config.yaml
arch: "vit"
model: "self-supervised image encoder"
dataset: "Sentinel-2 satellite tiles (TerraMesh)"
train_examples: 145000
image_size: 32
crop_scale_min: 0.2
horizontal_flip: true
color_jitter: 0.4
method: "byol"
norm: "rmsnorm"
norm_position: "pre"
hidden_act: "gelu"
head_dim: 32
fused_qkv: true
bias: "none"
qk_norm: false
layer_scale_init: 1.0
parallel_block: false
moe: "soft"
num_experts: 32
moe_every: 1
expert_mlp_ratio: 0.5
slots_per_expert: 2
shared_expert: false
patch_size: [4, 4]
conv_stem: false
layers: 8
width: 192
positions: "sincos"
pooling: "class_token"
projector_hidden: 512
projector_out: 128
projector_hidden_layers: 1
target_momentum: 0.996
residual_init: "none"
optimizer: "muon"
muon_scale: "match_rms_adamw"
learning_rate: 0.0018
momentum: 0.9
nesterov: true
orthogonalizer: "newton_schulz_5"
adamw_lr_other_params: 0.00088
max_steps: 6400
batch_size: 512
epochs: 22.6
lr_schedule: "cosine"
final_lr_fraction: 0
warmup_steps: 190
weight_decay: 0.2
adamw_weight_decay_other_params: 0.05
Rows from block 5, named by matrix and row number. Rows with one number belong to one attention dimension. Each number is 128 + 24 x the weight over the matrix's rms, rounded and kept within 0 to 255. All counts start at 0.
# v: attention query, key and value (stacked) (model.blocks.5.attn.qkv.weight, 576x192, the v third), inputs 0-63
# proj: attention output (model.blocks.5.attn.proj.weight, 192x192, transposed), outputs 0-63
v.56 [135 125  64 131 129 140 136 112 119 138 111 143 135 119 134  97 137 133 103 139 115 138 115 129 128 133 173  94 150  97 162 140 140 147 138 171 139 117 141 160 167 169 123 115 158 136 139 110 145 138 140 100 199 119 124 156 176 171 120 132 152 121 137 117]
proj.56 [145 109 167 122 106 100 106 165 120  98 153 138 114 131 131 122 126  82 143 107 155 162 138 144  77 113 120 141 118 145 131 108 101 112 145 122 146 148  81 136  97 169 103 105  85 134 139 125 124 149 106 135  84 148 126 118  65 113 166  89 114 140 120 137]
v.57 [135 139 101 153 171 128 151 116  94 138 155 124 112 139  90 111 116 165 153 146 137 118 145 127 148 152 115 154 131 123  99 158 126 118 124 152 140 131 109  79 133 100 158 199 143 119 113 143 125 126 127 146 168 124 108 143 119  99 106  89 113 126 146 112]
proj.57 [142 111  96 112  68 139  91 121 127 102  92 105 158 111 126 125 171 108 113  91 130 123 128 138 126 127 115 133 123 148 129 113 100 149 144 102  93 119 116 179 159 141 166  87 129 130 112  87 139 153 135 145  95 119 118 165 179 152 176 127 125  83 121 169]
v.58 [130 141 119 158 130 145 129 155 147 169 181 145 150 136 128 141  87 150 154 106 159 130 108 132 169 103 164 142 139 119 115 114 123  81 158 139 123 126 113 104 127 117 115 102 121 107  93 111 109  82 106  69 122 136 138 137 128 141  71 147 101 118  95 109]
proj.58 [135 108 131  88 134 140 183 122 128 131 125 105 168 122 176 108 113 136 106 141 110 111 127 142 130 113 118 156 137 153 125 130  99 118  96  83 130  67 136 149 116 112 152 129 128 161 164 169  88 131 126 130  96  83 135 121  94  58 145 117 167 155 180 129]
v.59 [145 146 120  83 122  95 119 137 121 129 148 154 126 123 128 127 155 101 142 156 139 122 159 104 160 106 121 152 148 125 135 127 125  82 126 137  89 102 113 145 104 143 125 141 110 108 138 152 110  95  92 129 131 137 101  97 145 138 153 156 114 120 162 118]
proj.59 [125 122 144 127  76 184 134  86 107 139 123 121 136 141 102  92  87 155 123 125 134 136  48 136 121 116 179 117 113 103 122 134 128 163 142 134 123 177 137 106 159 148 145 126 111 117 159  79 153 143 127 157 137  99 111 162 160 117  85 144 166 118  96 121]
v.60 [120  74 124 134 134 120 134 140  89 176 141 124 149  86 111 116 135 124 103 133 136 144 139 114  98 138 134 106 119 101 122 124 163 142 125 125 140 149 152  79 109 119 135 146 151 141  97 140 108 140 147 127 106 132 120 214 141 149 138 148 135  77 142 128]
proj.60 [165 164 141  97 133 157 111 128 139 113 102 154 127 161 115  78 158  96 162 118 106 111 144 134 154 135  76 103 126 165 140 122 139  86 134 141  72 129 116 154 161 114 113 108  63 116 163 106 106 150  83 145 136 125 134 121 108 130  90  83 112 158 111 140]
v.61 [136 144 148 131 106 135 115 127 153 162 131 109 126 152 133 129 135 143 156 124 109 155 120 133 131  96 120 159 112  93 108 105 129 137 140  87 140 150 164 115 134 110 115 109 103 147  98 131 123 119 115 118 121 134 137 106 162 125 154 122 138 149 108  99]
proj.61 [ 87 144 159 141 170 122 142 147 100 108 144 107 108 110 189 124 118  96 150 159 153 117 182 142 120 178 141 100 156 175 136 144 134 121 119 155 165 107 101 117 126 140 147 115 118 130 127 103 104  90 161 122 116 136 106 138  92 109 110 146 168 121 121 128]
v.62 [127 132 117 115 139 140  53 116 122 136 142  77 141 116 124 165 104 121 151 119 124 141 131 107 118 157 115 161  86 131 154 118 141 116  97 127 100 150 115 146 115 149 130 147  87 176 117 139 131 102  97 117 131 144  84 107 128 120 186 157 152 150 148 137]
proj.62 [117 137 161 115 145 146 160 101  87 135 100 156 125  88 118 108 114 127 127 123 135 135 102 116 182 113 111 126 127 121  90  90  83 162 141 136 106 103 150  95 132  91 150 110 133 110 115 137 135 125 133 130 118 108 128 146  95 136 106 102 120 139 161 125]
v.63 [133  98 125 164 141 100 143 151  82 130 109 136 148 150 134 137 129 132 118 143 127 164 110  97 105  84 137 122 182 124 128 122 140 147 140 137 142 138 153  91 107 150 148 113 160 154  89 129 121 124 125 118 103 114 158 148 122 139 105  94 135 113 153  90]
proj.63 [157 137 176 128 135 149 110 105 138 125 113 145 114 121 119 121 132 121 143 111 116  88 168 142 138 152 110 109 111 134 167 178 100  99 116 115 104 138 148 166 146  94 112 112  88 107 149  99 136 158  81 136 137 136 122 128 137 115 152 128 115 129  87 152]
v.64 [128 137 126 109 113  77 112 126 104 102 125 102 105 151 106 110  95 115 131 125  91 123 113 127  98 122 163 118 137 116  94 156  91 129 121 128 129 142 101 100 104 141 162 159 141  85  99 159 150 140 166 139 135 136 160 160 126 179 166 140 159 127 117 127]
proj.64 [123 120 134 114 120 181 141 131 144 154 141 129 167  97 151 151 130 122 165 104 109 108 137 137 169 153 110 137 142 150 161  96 158 125 130 158 152 143 122 140 119 133  88  97 145 170 100  94  99 104  84 103 131 131 117 135 109  99  96  88 119 155 154 114]
v.65 [111 102 124 145  80 113 158 122  99 109  98 122  93 116 144 134  86  87 165 107 127 142 114  99 131 153 124 122 133 108 140 139 121 127 140 137 141 106 133 129 105 107 120 163 135 126 101 118 104 126 160 111  91 102 144 103 103 136 114 109 132  95 114 128]
proj.65 [116 126 130  98 194 116 140 105 157 147 159 138 147 153 113 125 167 116 121  84 134 103 107 142 130 119 115 103 139 116 103 144 108 147 105 123 107 113  85 154 140 107 114 110 126 106 130 142 167 168 115 131 127 128 128  98 120 110  61 136 127 152 151 122]
v.66 [183 100 112 138 119 113 150 138 115 107  59 114 143 118 133 124  94 121  86 102  98 155 103 146 134 120 125 175 123 120  90 163 130 132 114 124  98 126 169 149 125 103 135 144 118 114 149 166 137 171 148 206 153 109 161 185 123 130 137 135 119 144 140 154]
proj.66 [ 84  95 134 105 118 133  99 117 109 139 150 143 105 135 140 115 170 165 123 143 133 102  86 112  86 137 123 106 140 114 126  71 130 120  93 139 161 127  62 150 147 114 142 132 112 144 158  63 139 110 154  90  95 169 106  87 122 113 174  92  93 141 148 100]
v.67 [122 133 125 160 141 148 122 108 102 104 116 127 135 142 101  90 134  97 118  75 136 125 154 122 119 189 115 129  85 113 155  85  79 115 136 144 118 113 104 101 130 158 121 155 109 161 118 103 111  94  92 144 194 126  82 164 167 149 138 139 144 137 136 171]
proj.67 [143 112 142 124 128 165 117  95 163 154 125 148 151 136 156 131 115 134  80 153 142 155  82 118 112 103 105 111 123 118 134 145 173 138 164 138 125 137 146 147 122 139 135 123 116 125 105 120 117 129 130 140  88 175 151 151  88 111 127 146 130 134  88  99]
v.68 [144 123 166 171 100  93 114 101  93 123  85 151 116 130 137 131  97 144  93 128 127 201 156  99 117 197  82 106 128 134 142 152 122 103 131  87 153 111  90 119 132 123 115 109 126  81 138 102  92 155 128 126 153 133 116 137 115 118 157 124  98 165 125 139]
proj.68 [ 97 156 117 109 136 170 109 152 174 158 177 110 159 154  70 139 117 116 123 140 133 116  81 142 117  74 118 119 104 132 146 112 131 159 115 155 175 131 174 109 114 121 151 140 197 148 185 146 153 100 107  91 133 159 143 149 149 124 154  93 168 125  94 125]
v.69 [127 142 166 110 135 111 147 175 146  96 131 173 117  87 126 138 138 141 107 128 122 132 120 174 152 105 108 122 145 119  91 151 124 111 128 173 136 150 121 127 144 118 129 168 140 114 163 121 134  78 109 109 113 186 120 133 126 142 149 157 176 134 135 107]
proj.69 [137 105 109 137  92 140 140  87 147 140 140 114 142 126 143 131 119 122 140 132 157 137 108 119 148 135 184 162 125 138 120 126 118  99 129 136  99 141 135 126 103 137  65 154  94 119  99 116 122 128 147 163 136 122  96 142 101 113 126 120 120 153 167 122]
v.70 [114 160 132 120  59  96 135 108 118 118 133 128 122 150  87 121 151  90  97 130 119 123 139 118 174 128 125 113 163  95 114 147  83 124  97 127 164 172 140  78  99 124 101 144 137 121  85 119 159 128 106 107 124 172 175 142 123 161 140 142 139 123 121 114]
proj.70 [186 141 159 119 156 130 157  85 154 160 159 162 133 107 109 149  91 159 178 137  80  96 120 124  90 145 133 100 100 157 112 176 172 175 160 133 138  77  96 170 154 143 132 121 134  99 121 109 128 129 107 157 125 115 116 124  87 132 105 143 103 108 151 138]
v.71 [147 162 100 147 117  99 137 135 138 112 117 124 159 165 145 131 130 130 141 149 156 135  92 140 142 132 117 132 115 104  95 121 145 127 115 144 102 114 115 120 148  99  96 118 131 149 142 122 118 110 124 116 157 126 140 119  79 126 154 128  91  84 136 135]
proj.71 [ 99  82 162 137 154 146 118 121 102 145 135 144 114 103 134 137 104 108  90  87 143 128 171 160 128 150 109 162  99 120 142  92 117 161 133 129 164  87 160 142 133 154 147 126 141 103 145 105 119 155  91 180  87 113 125 124 189 136  64 142 102 174 103 131]
v.72 [138  54 153 131  76 105 106 127 149 113 153 125 141 155 159 109 108 155 150  86 175 136 101 123 177 136 154 119 145 104  97 176 146  97  93 112 145 161 122 129 165 148 139  96 175 116 136 157  98 150  99 123 119 148 154 111 123 134 125  66 111  83 117  70]
proj.72 [144 180 155  99 137 157 134 125 115 142 166 101 110  64 115 173 101  91 146 131  95 111 116 114 136 141 125 141 116 168 156 114 124 131 145  97 131  74  98 109 116 107 167 100 114 145  97 125 136 116 179 136 114  75 152 126 101  80 111 150  85 155 143 119]
v.73 [111 153 131 131 133  88 125  80 119 101 106 101 130 122 153 104 117 110 120 135 115 123 103 113 119 121 141 115 127 112  94  90 127  97 110 167 126 135 115 149 114 155 160 148 194 148 112 155 148 149 136 193 151 167 189 121  90 160 116 116 114 110 109 105]
proj.73 [133  98 143 103  84 160 174 149  94 117 121 116 148 121 125 124 131 140 100 113 109  99 152  87 130 148 145 137 102 116 139 146 111 168 121 143 174 124  95 103 135 128 139 125 121 114  88 129 123 132 119 162 114 122 120 107 136  87 137 110 107  85 146 149]
v.74 [142 145 107  99 142 127  69 124 109 164 147 110 117 141 164 108 159 154 127 159 136 117 149 154 130 103 129 142 128 142 164  58 160 131 132 145 129 133 100 125 140 112 141 139 112 129 124 115 131 144 193 150 141 140 135 137 206 120  82 123 141 164 136  93]
proj.74 [183 132  74 100 155 122 109 132  88  88 124 137 156  87 108 108 140 140 111 156 121 132 140 102  98 160 148 123 110  98 101 162  79 142 117 111 125 114 150 102 113 181 113  67 136 133 146 105 135 118  96 115 141 117 109 151  94 124 158 110 101  93 107 145]
v.75 [124 111 151 132 140 137 129 118 148 146 125 158 116  98 122 147 143 115  85 144 124 131 124 128 126 110  92 152 130 103 152 133 131 158 119 115 144 135 140  85 103 130 121 126 130 134 158 120 151 121  78 144 138  84 123 114 171 124 114 135 153 132 138 145]
proj.75 [133 152  88  75 144 144 154 147 134  80  95  89 124 127 118  77 120 136 130 179 136 160 164 121 115 141 147 105 124 128 132 128 129 124 121 143 122 120 122 178 124 120  63 132  79 110 136 119 128 144 142 112 142 125 110 141 130 122 144 131  94 159 144 110]
v.76 [145 112 140 134 100 142  55 103 131 124  99 119 132  79 144 111 107 122 147 123 119 123  73 119 119 115 121 143  97 142 130 153 106 105 138 125 155 140 146 171 136 130 123 139 148 128 116 160 152 167 120 171 190 171 122 144 143 104 107 143 138 120 139 127]
proj.76 [141 122 104 133 108 121 141 166 120  97 126  97 156 148  79 120 135 159  69 142 132 131 208 160 104 132 103 124 122 124 131 125 125 133 105 135 111 140  95 124 110 150 126 118  98 199 126 118 168  99 158  97 129 101 165 130 155 149 159 144 156 136  97 163]
v.77 [136 132 117 136  95 109 134 133 119 108 105 150 107 134 133 160 118  93 118 107 104 155 108 117 114 110  79 138 123 133 127 183 101 122 128 117 172 150 136 138 119 134 134 115 154 138 109 136 118 105 115 159 169 156 107 131 106 124 155 211 134  74  97  96]
proj.77 [ 99 101 178 131 144 132 125  91 153 183 124 125 145 176 107  89  80 122 105 181 169 110 125 140 159 133 155 113 142 155 124 111 140 126 151 126 112 127 106 157 103 121 147  99 138  96 124 130 132 103 130  88 109 132 135 158 138 128 135  70  97 203 138 135]
v.78 [119 131 155 142 124 114 135 147 159 124 114 103 137 175 142 155 134 133 116 143  93 161 127 118  99 111 120  89 131 126 142 173 118  95 120 111  97  84 143  90 132 125 134  89 141  96  87 128  62 126  93  88  84 148 133  91  48 114  97 142 127  60 128 112]
proj.78 [ 88 145 114 124 115 167 120 101 130 138 142 171 126 113  90 124  91 108 140 117 151  99 129 168 190 151 130 151 122 129 148 114 170 200 110 128 152 136 160 142 123 141  92 186 120  64 157 177 149 134 136 155 137 114 122 170 138 124 123 129 141 175 111 138]