Rows from block 4, named by matrix and row number. Rows with one number belong to one attention dimension. Each number is 128 + 24 x the weight over its row's rms, rounded and kept within 0 to 255. All counts start at 0. Numbers have three digits each. After the name is the row's rms in percent of the matrix's.
# q: attention query, key and value (stacked) (model.blocks.4.attn.qkv.weight, 576x192, the q third), inputs 0-191
# k: attention query, key and value (stacked) (model.blocks.4.attn.qkv.weight, 576x192, the k third), inputs 0-191
q.122 103:126154155134116111185119094117113160124102134138136138182149120099104129089115158123114118106121085148136115111169122166124126144123164158152089103135134146128139142147150169140140102150133108131131138125155118132172103148132133124132132083111146146150122130159160156150136129081137143180145135144098143147130142127092126130152130146129133075126105119058159113094161129125113112198098127113133135130129140126150125110099118130133144155116152144126106139085105098113143122085123160101154172141077105117135143115106128139110144117099169128194129096124147138075181180137172133109
q.123 103:086207167187107122154117144146188125116149159114140093095162141130111085171148173104101146106134088151150117109121118094145134157125110124136110123077124154136116119141112205150102111181108136139101110110083122133124109099083101135138109151134118116114139148136146131136124108166159117118131139172101119158128132121101110116120167156124091174123130109149149120119151129088076144108098113148107143165145162104139126154112153099108141122137127124115133127149105135127130105106149131102128166124130131113151090136141110135121157136098122117108133092143136145151101114159126160176
q.124 109:107120133084127119116184140144074110094106097105109155112142123119111118129187175121129117140120113122133155076100111118098125115107104174150116094146158088169142088153111125146144127125079086132107129155116139117117142154139141143118141120136132108139130124107110147112129107142142117122141105153102113106099144097123171147109123130102123116158142130122158158145112109141119126126094130118162113148145157134101172114133188118111176138167111080096100145128112117155188100116124161109160126118164121117122150170136111095147143142097110159108164166150120115067100083135107094115
q.125 100:108179102150105104154117140096125163126105153131124099126134144131109180160141116151116169113157146136127095120138117139119152091105130124143175127134178121128181144112093111135121146141119096166110076119112116104125133122134174124104119091144174096092126150123115143145184148099100114147107118144075128116093103138108150101081139138182111148102135111118099127106093122111098153104164103161102085164119129148105156109107109128144141163117128136088109100071141129113110096143152122132145134158148149125139122133159077159120104117132146160171145139137115122146128138132117076139
q.126 097:113134140155106153148083099153109137130111113119166118107160104083125114157139122140144122139076118122120149117130117129084128105113118129124076118123134144122139139161130131105184088156094144094110070166104119103115116087124141094143155127148145132155124150152103100106130123152159133124206134099132133106110189122104079105131141112161100117111172127147084109102136191150127140111145136109093108126085117129127142144119144116156128169120128162147119119081113123119111126163161122103100113112110125089128151119125123109140138140139137117148105109171130133117097065074151117124
q.127 096:144153159163149132149134164133126157168164132157105107063087137118122141096139149073128125117141112145110121141135094078124104172164163131154143129146085141161125091136127114129139121143159134171085148118112128131119150121152176144085148125153114101099130151164148124149161132159148130101137140161145173117163160091092103111107069129117139084108118190129140113153133084152124118153111114112127121140142101109149097123157159119168145100149126099111119172136148160120164129164128128129086135136172121132130115131160153111132118125117172115130139142148109157128102141138161139128
q.128 100:117132170130098117108110160154148135129112136128143117122116138135152104137177140145166138142171142122107098154144132089164143126121095188179125116100112111111163140119134143124141121080167126146141130108098095172126131118097094091095123151103094128123106135116153122118130111088126146087134117175161137134121181098118104079083123076134086177143097129164135118087110134131108119125100137129096138129118108153173152150155186134076159153101123164096087116120150150154122126152150118118115104138117101139148106131112116144126116129145133159120120129103146142135143076104087137134
q.129 115:138129133109156132114135153183150087158134165124105114127112088138128091131146095162094101110152109139039139104145143142077127149157118084157130146110134147109099138099189134143145146130090117148129138149160125102122124098130182100129150109125154131135163123124170148130128129131113132139127143165093121146116114149143139142086137118159160101114110138125114143171145095118098163136166170163145102099105146134129072111094127119125119109141146123113141135133130153130076156105128112148103125144112118118122168125116120136085134116059168173112142107098131098172123120122117127142
q.130 095:142101142106097125130110109118159137175160108103163136158121110104126144111124132166128110141162142118145160119102113115099150160139087132146113152146179094116075140123122103116121133165161173126155096144140146152114143114152170126151138121140127077128142117168157145159128146144187119131129093131093117158140121194104114172125120123134113168167162091109123150128118163100113080136135163137148127117129150100103113129129131114140127104143142123085164103145091163139094112105135110147137135125170140099137185132157089132105150128111174143092115141129130101116125167138113133072
q.131 100:124124104090121131158091133055156096141159202115179115111143127102132136164134127103116142127136106131102159121115103126136122153109124137147116103122135154114149163138110172154099144108133169092121115168168138111126113095106185147091134109104137093094140120121136093121175142164153122108076154073142114147096149144151115126155119123137111132153110162144178138142145153109126148134087105124160129139122169117132156104105093113152098101160138164104149139109116169118129150088118117139121109122116121149100090099122129132146101110149142119112138143136145175096126106126173137147
q.132 104:097120109162124149130132071126116115106134089125136157102115110107124095133133105123158117144159165119110146139109126135166117114128112118130106117110108146146098112145156119133111096096159156151054162155094124111162132104120106091092145129145113125121144130091117140109123137099171123162152135129123126090115162112108113092140118140080145148170130133140147094097150133114156081125122119124097121118089097130100140133118103122137124144115152163114185126134128103133119056134114141109104142061128136143200135104142153127125080143160110127144125118080157155070096145137142102122
q.133 096:153117138119141117100139093115090132141158129103174124083116105134123127146121135153125140144127150108147103116102084112104117154152131122097102116113137159095117147101089117101137149120169123137145113137152130115130120093100121095111154146138093131113139134178117138130134111090072155115132126112102098154144110141163155166147121140159157178088126160108132094106145109160126109128149132116119095102112082118179081117116098117126084104100165120105142181114096134112138137180099095095164071165093087120150093136149096181134101104129123099098135126113122131133115107127118150127
q.134 102:149108132080170094113128162103158113149082112146129139177104152159145131158144109130139157164094128152093130162073079140130115117118171141168110093139125106100138163150123147200122114132135106106098110137125165128118115146118126143163131126109113113127156083124146163116186131103103149190093113118131112118108136107127161113145112144118152152126095116080132115165121117116076128108112088130152159111135115146144159112110145101089120126142105125117090130127126119128143131118138102090141121168088133163103139108161135166096100141113102142121161090101137133099145142119127142143
q.135 099:130145166137152140077151154137173114145166156116142144118109103125148150150137136131111147121114182130126115123134112176115155122107129119109127134139115137109178161078134110068134152085089105147163096129153142131085129116072096159128105139101123102109151148122104108110115159123093114129135134158142161135151115139159080114115111127111120129153137144156099108073121144157132107118143120115148120109113135097170110135104108141115091117118163101116143140145130187092141132129101129156111149149177152141157154138096146145137181102128129070138094165125152163129108108111123169158
q.136 101:123116113128163187131132141098122105138158122109093140132173107122177149132163164109172121182167165121138118134115121112148181121158126169087126107140107094152114152131114126095105113155134119107150110121085134120103111142097086112091108159136140157117093128130136141141108079128173140103126136147135112137164138142123123120148148144087063139108119143172099135129125124113138076122160139134180123176109093071132146154161124154126129106133129106152160160148121104172126142166148111105106117107122168097132150155132139138128155162114131098140122149136115147133131113100168136107
q.137 090:147131130152146109141113130092046122138112134121129161166120106097107124125116143100111153119156129132116143086167151131105084105114138114157110143110135157104105128147174127137062131151104111120122149143136151143130121163135080110157141060138178132102098121138116076142173125105115128141115159119095078108117108107113129198134135099125151141123099152132064105120115095153097116097140118127145127133091133103110135115084094075165165144109124115113089092117168117137113127155117091109126097135110131132140149126117137144151099121128131143108141144140144110155129135118102138099
q.138 097:142151154122136116130178147156165118148142113117096108146139096154124124171120104118112167093117146121117134134120139121130107130142182096149147145108176159183161102085140121142164131088164194186060118132117094134136142122120126156107127125148133133165139125154107113130159118069133092147104131152129125130076133116094131113121155156130157139128090175100129069105140128130148158136114162115117105129138136129117150101167126148141128110128138155117092159145133084132146091099158141117153120140145143140136100133117164117124120089085162131108148140107096122142107114153146122159
k.122 108:135125120120162111121095129112165164145107148152115152170122106134146131069108112143130166116145132148138171109102155116140123084148142143189082129144131145164139152112137164166137115114147109152153105147168134132125114112088133124118146120131203134154148089122133158081145137151139156119137100134162138101139118120106176114129139135102148109127094096154165104153114127145122111141141093128121096123119155133101132112179102152117166134096106104094155145118148177137144101115136125115104166105116129129095140177139125156146138131178131092128078167113151145137149126112132095185
k.123 105:118125074095109098126069129096099176138139108105181131104148127139098136136104127158162069143088118143125081116145107153130144163138170143150147083173141128134150128191162114094124171131155124136111125137150136107100141114130136119105126155163115109109165121140164170128131121153115149124135120094110125125107139154102128141135127196125166117137106130134118147152082110112143121173152099158110121123161164135106182129156132123105139165133146149138121153127098127140098134154194109109100114118135124109132121133115081174156131139158126089142114111139114126109126140134107133108
k.124 105:094142128119123101122126114167109158151126141151095130141123129130103149149107106165134094121170108129150083117137174187105154121083115096104143107103099121147113114139107154125139166134193159105150140115096172150150146116128118127065153080121148147113170177168111137171108136076119096109137149096123086125154133094163139117119137156097126135096137141133160138121103182165139125098116153129106158155137139143130111131116122082127101115139133128121118115137129087136116147153117145146126127130090139120154122143114091173188145159136124126164145136116149109135113092152153111125
k.125 096:131127174177145125175123130142113146153158077071141129172126127142138150146114140121101105120124119143095104102109112114120133101149175115122110097113114133116142141149120144097129126124108108171144132100125079176148158137147121114152134131094121142116118101142112154139109141096121115150121138115120182158151109069165128126130120150080139106135128137139137161131167131109104130156098136121191127133135135118101146088130126079102093104064127119149155115091137099131173139138152097108132160146138058135123109125097127116171165144143079102145139131121162085134113153151121111125
k.126 092:141136124106148096157112169091126158129126131149130107138111136101130112139138113105108095134112146107131140107164176120095116118112121137143150106149107160113176141122136113110091117111129152159148101101130146102130124149115134117139128117151131121131175147099166132137139186135077101122140090086091115162158132115140147137103103171134123144162102116103115137074143144161166127124158132103141107138133154140110087100102145101129158130156120167150152134129115161146113095076098148161095172099199120109121130141141124107151170099105083088164096118151173146121145107148143158146
k.127 094:157146151127141108131142128133151127118112161152116134117186121153163137148128120144102152150137129104125143106119118139125098143155154148131095095133066115124116098122156109115104156089110132117108106162106096117140132103128128139132138125151131111148094138129132185119129148146139109161101140124109100061135068108144075162144106141132127094113123116175124110139106144134116124164120127152138131126122096075109139139108098119110096173155187161110098088121147093163111146172091102100125121109172152111123142111121112109181191130137154127139142146101089123125084146154122151161
k.128 097:200140133112090132089183171151144150130115116157140154119148103135197073121169158144126117119153113138121112183152148132103154167133091148135128139126131098099072106119109125140135158143131156127118141132154107134095132128154091087159131163151119128108145141146117103102117159103113134118167124106138125121109118105135135172129137097134142141119136121151164111143134136146129114109157104093118121127123163178119110104108119119134129153150107148096100069102113112163125128083110137115163136128141139159116102158124110108114123128154139148170142045140134092151131139163105145118
k.129 112:083108167166164171132170149109172140122138104161125145106109140160141109146155110119150092112147131116137118153124130132118139136110151077085128075099138123142126137142110104123131104147107106131147132130164155153145109178135119101126105129115138113081131128149142148084110115134102114113118173144168173134159178147128152154139175147140136159098147121109158135133133144134129122111098119128161116088135130170095104139148134156130160080139117125167156169177167157134142141202103145169135145110106131082129118144138121146120138123092118152131141148163132156136086158147137149132
k.130 101:148084138147119148098170119103102131119136118125075140131138159151179117104109172160136131135141145108141104138156120108164154142123152101082111103155162174141136144130137157151136149131132077136124120128151160124144110174109122116161114118120135098095145119137157166134133121135177131150111105136203112132112152114172135111122148139139150089098135125122118112090132148124156140080160096139146147176099110137092128113109121118124148140103165088142145187115132125064126148160129134144097108124142172118139108123138152145151177116095153137148138080128147154126127154158165134132
k.131 107:127150164165162127143098118132146122109140139154081141143095154170158126148112160174094153142140128099131173138100128135131147112129128122142110125114139112151147161134134128092163181169086144144093136105167085115114117179084108103103115147085150067131107114150120158102145127129107108092085107094089117129135097142138121096139143174181122139150153131146113165130103112142146147107131185145107127114149117130128150143123156134133126146148138145148158137159111140124082125088128114118134169133165127143086132106153140107142109094064142157142123106137131140117151142107106136160
k.132 102:163144138125097124097124124148123098132088148064080179145138092064160120113159136152161129110083135121133126122110134099128131134140142128159163147155147110149099145110136144145128121099128100151119156105126125105112110095144111164118143095113078150115157125115121089145131094133119174111122116142104100098158141096063116125106102143148125114143070165136115116088139104105109111139124098123139133137168073147120089114131160176172125154149144143146134124112139125130134127118121133091108181136148104138145140103136079151147146149108168134119108099097127087147150110141091136141
k.133 106:157164163128146144099115132130114109108119144105127108100123150137111158180124156145151157134124145147139118139126128129157152093121148111161101130122122123105099116158154146142124103115155155071084105115170112100116138178131142130149134139099111135087175155133108104128093137156094151135189126099107149112150166146113203148125119110111165146121129132081120115133117138128160101091123135087169139109148144144162118132149128129115127135115161121143098082105102184092139140122125128153128123150149159100146135155144166174128116132141125119109130155150065134183094140155153122158
k.134 097:094125137155128131139135106138126121138144133156119142146110138105111132116123139112140113125135146154138141124137090126112105108127098138128171084136104091113103163121142130156101122130158118160076151155159143111140141111124120129140122098096147114168094073101131127072172106092151131140088097124139132143103118081113063101118114139123173167115104145128140143129153123144098162108117121131167149157132184147145137071147162144207085094084135143129099137160113140133100103116122131142106116164148145154128137136124112119087068110154098146119134150128164148134136111118147078130
k.135 110:127149096122118158118149162138119122146155112136165165112100156134148124125123122149124127103141072134119106103125099130095140105130109135087116126164185125106085089154156136127112122141127135128137101101166135112116155146106136167155118111098087138160156143138094085115098144092111146102178122056118079132114122159133170181135156122168148134171148140123104126120076169108149127110108160123128114144140153128119103130098100121112105130150134129127111123079106147130114168146132151129127073134080169145133080131161145130127154112168147148144152125174120115148136102139131146127
k.136 099:125146116129074133127130134146156136116152147101173137118138118130118122166111155118107140161137102138078139158155138098140096109130152128127161149146164161126096100110112163145084135124128136141142101138113113099119131123128148134172140118140134152175124164106116061144091130133113145116171120133076126107130093118174143149163101134099143126174133168137132138151108119155160121127171106089083131119113109129139114108127145110109128191165154091105121100130118125112178119110127110139137131140093129151176162140120150119152132133120132087128141101113085116210136170119145160137
k.137 096:090132148164135081146132164118152157161143145127160158152137131143138147106131105129142124137117126148112136135104087108118103103138113068151123088169081137149187165154141152134117091131115166136111109163113141121115130125109146141136172113127097152111132172128161129107165122183164135082103091144110112158113133132131127083134127123172128141147109135183139123141137125129166133152096140121133125112167126087154151122092129136131138110095103140163141138133146154087169101134150146164108158086097072135127102128139126092150159100095138085093137114121107115130121089119124101113
k.138 094:118184163143189160143132134144142136171145154090135096143072115082167119114134086128168105123141099145132087094090163095162148111167144142127117114129156086186081142094133124132153149160156162151131115074117124077117155127136136135138116106148103136097110152153098137116169128127123125141124158108093143132121145131100099104154128166109123127147145139119106120133176128124131123143124139129146110076133120141117148110128143168113104089138131146095123155120137121116123149100116138121099137111119083093120161069113143146079134137093132136128113106124117106116128138163094125110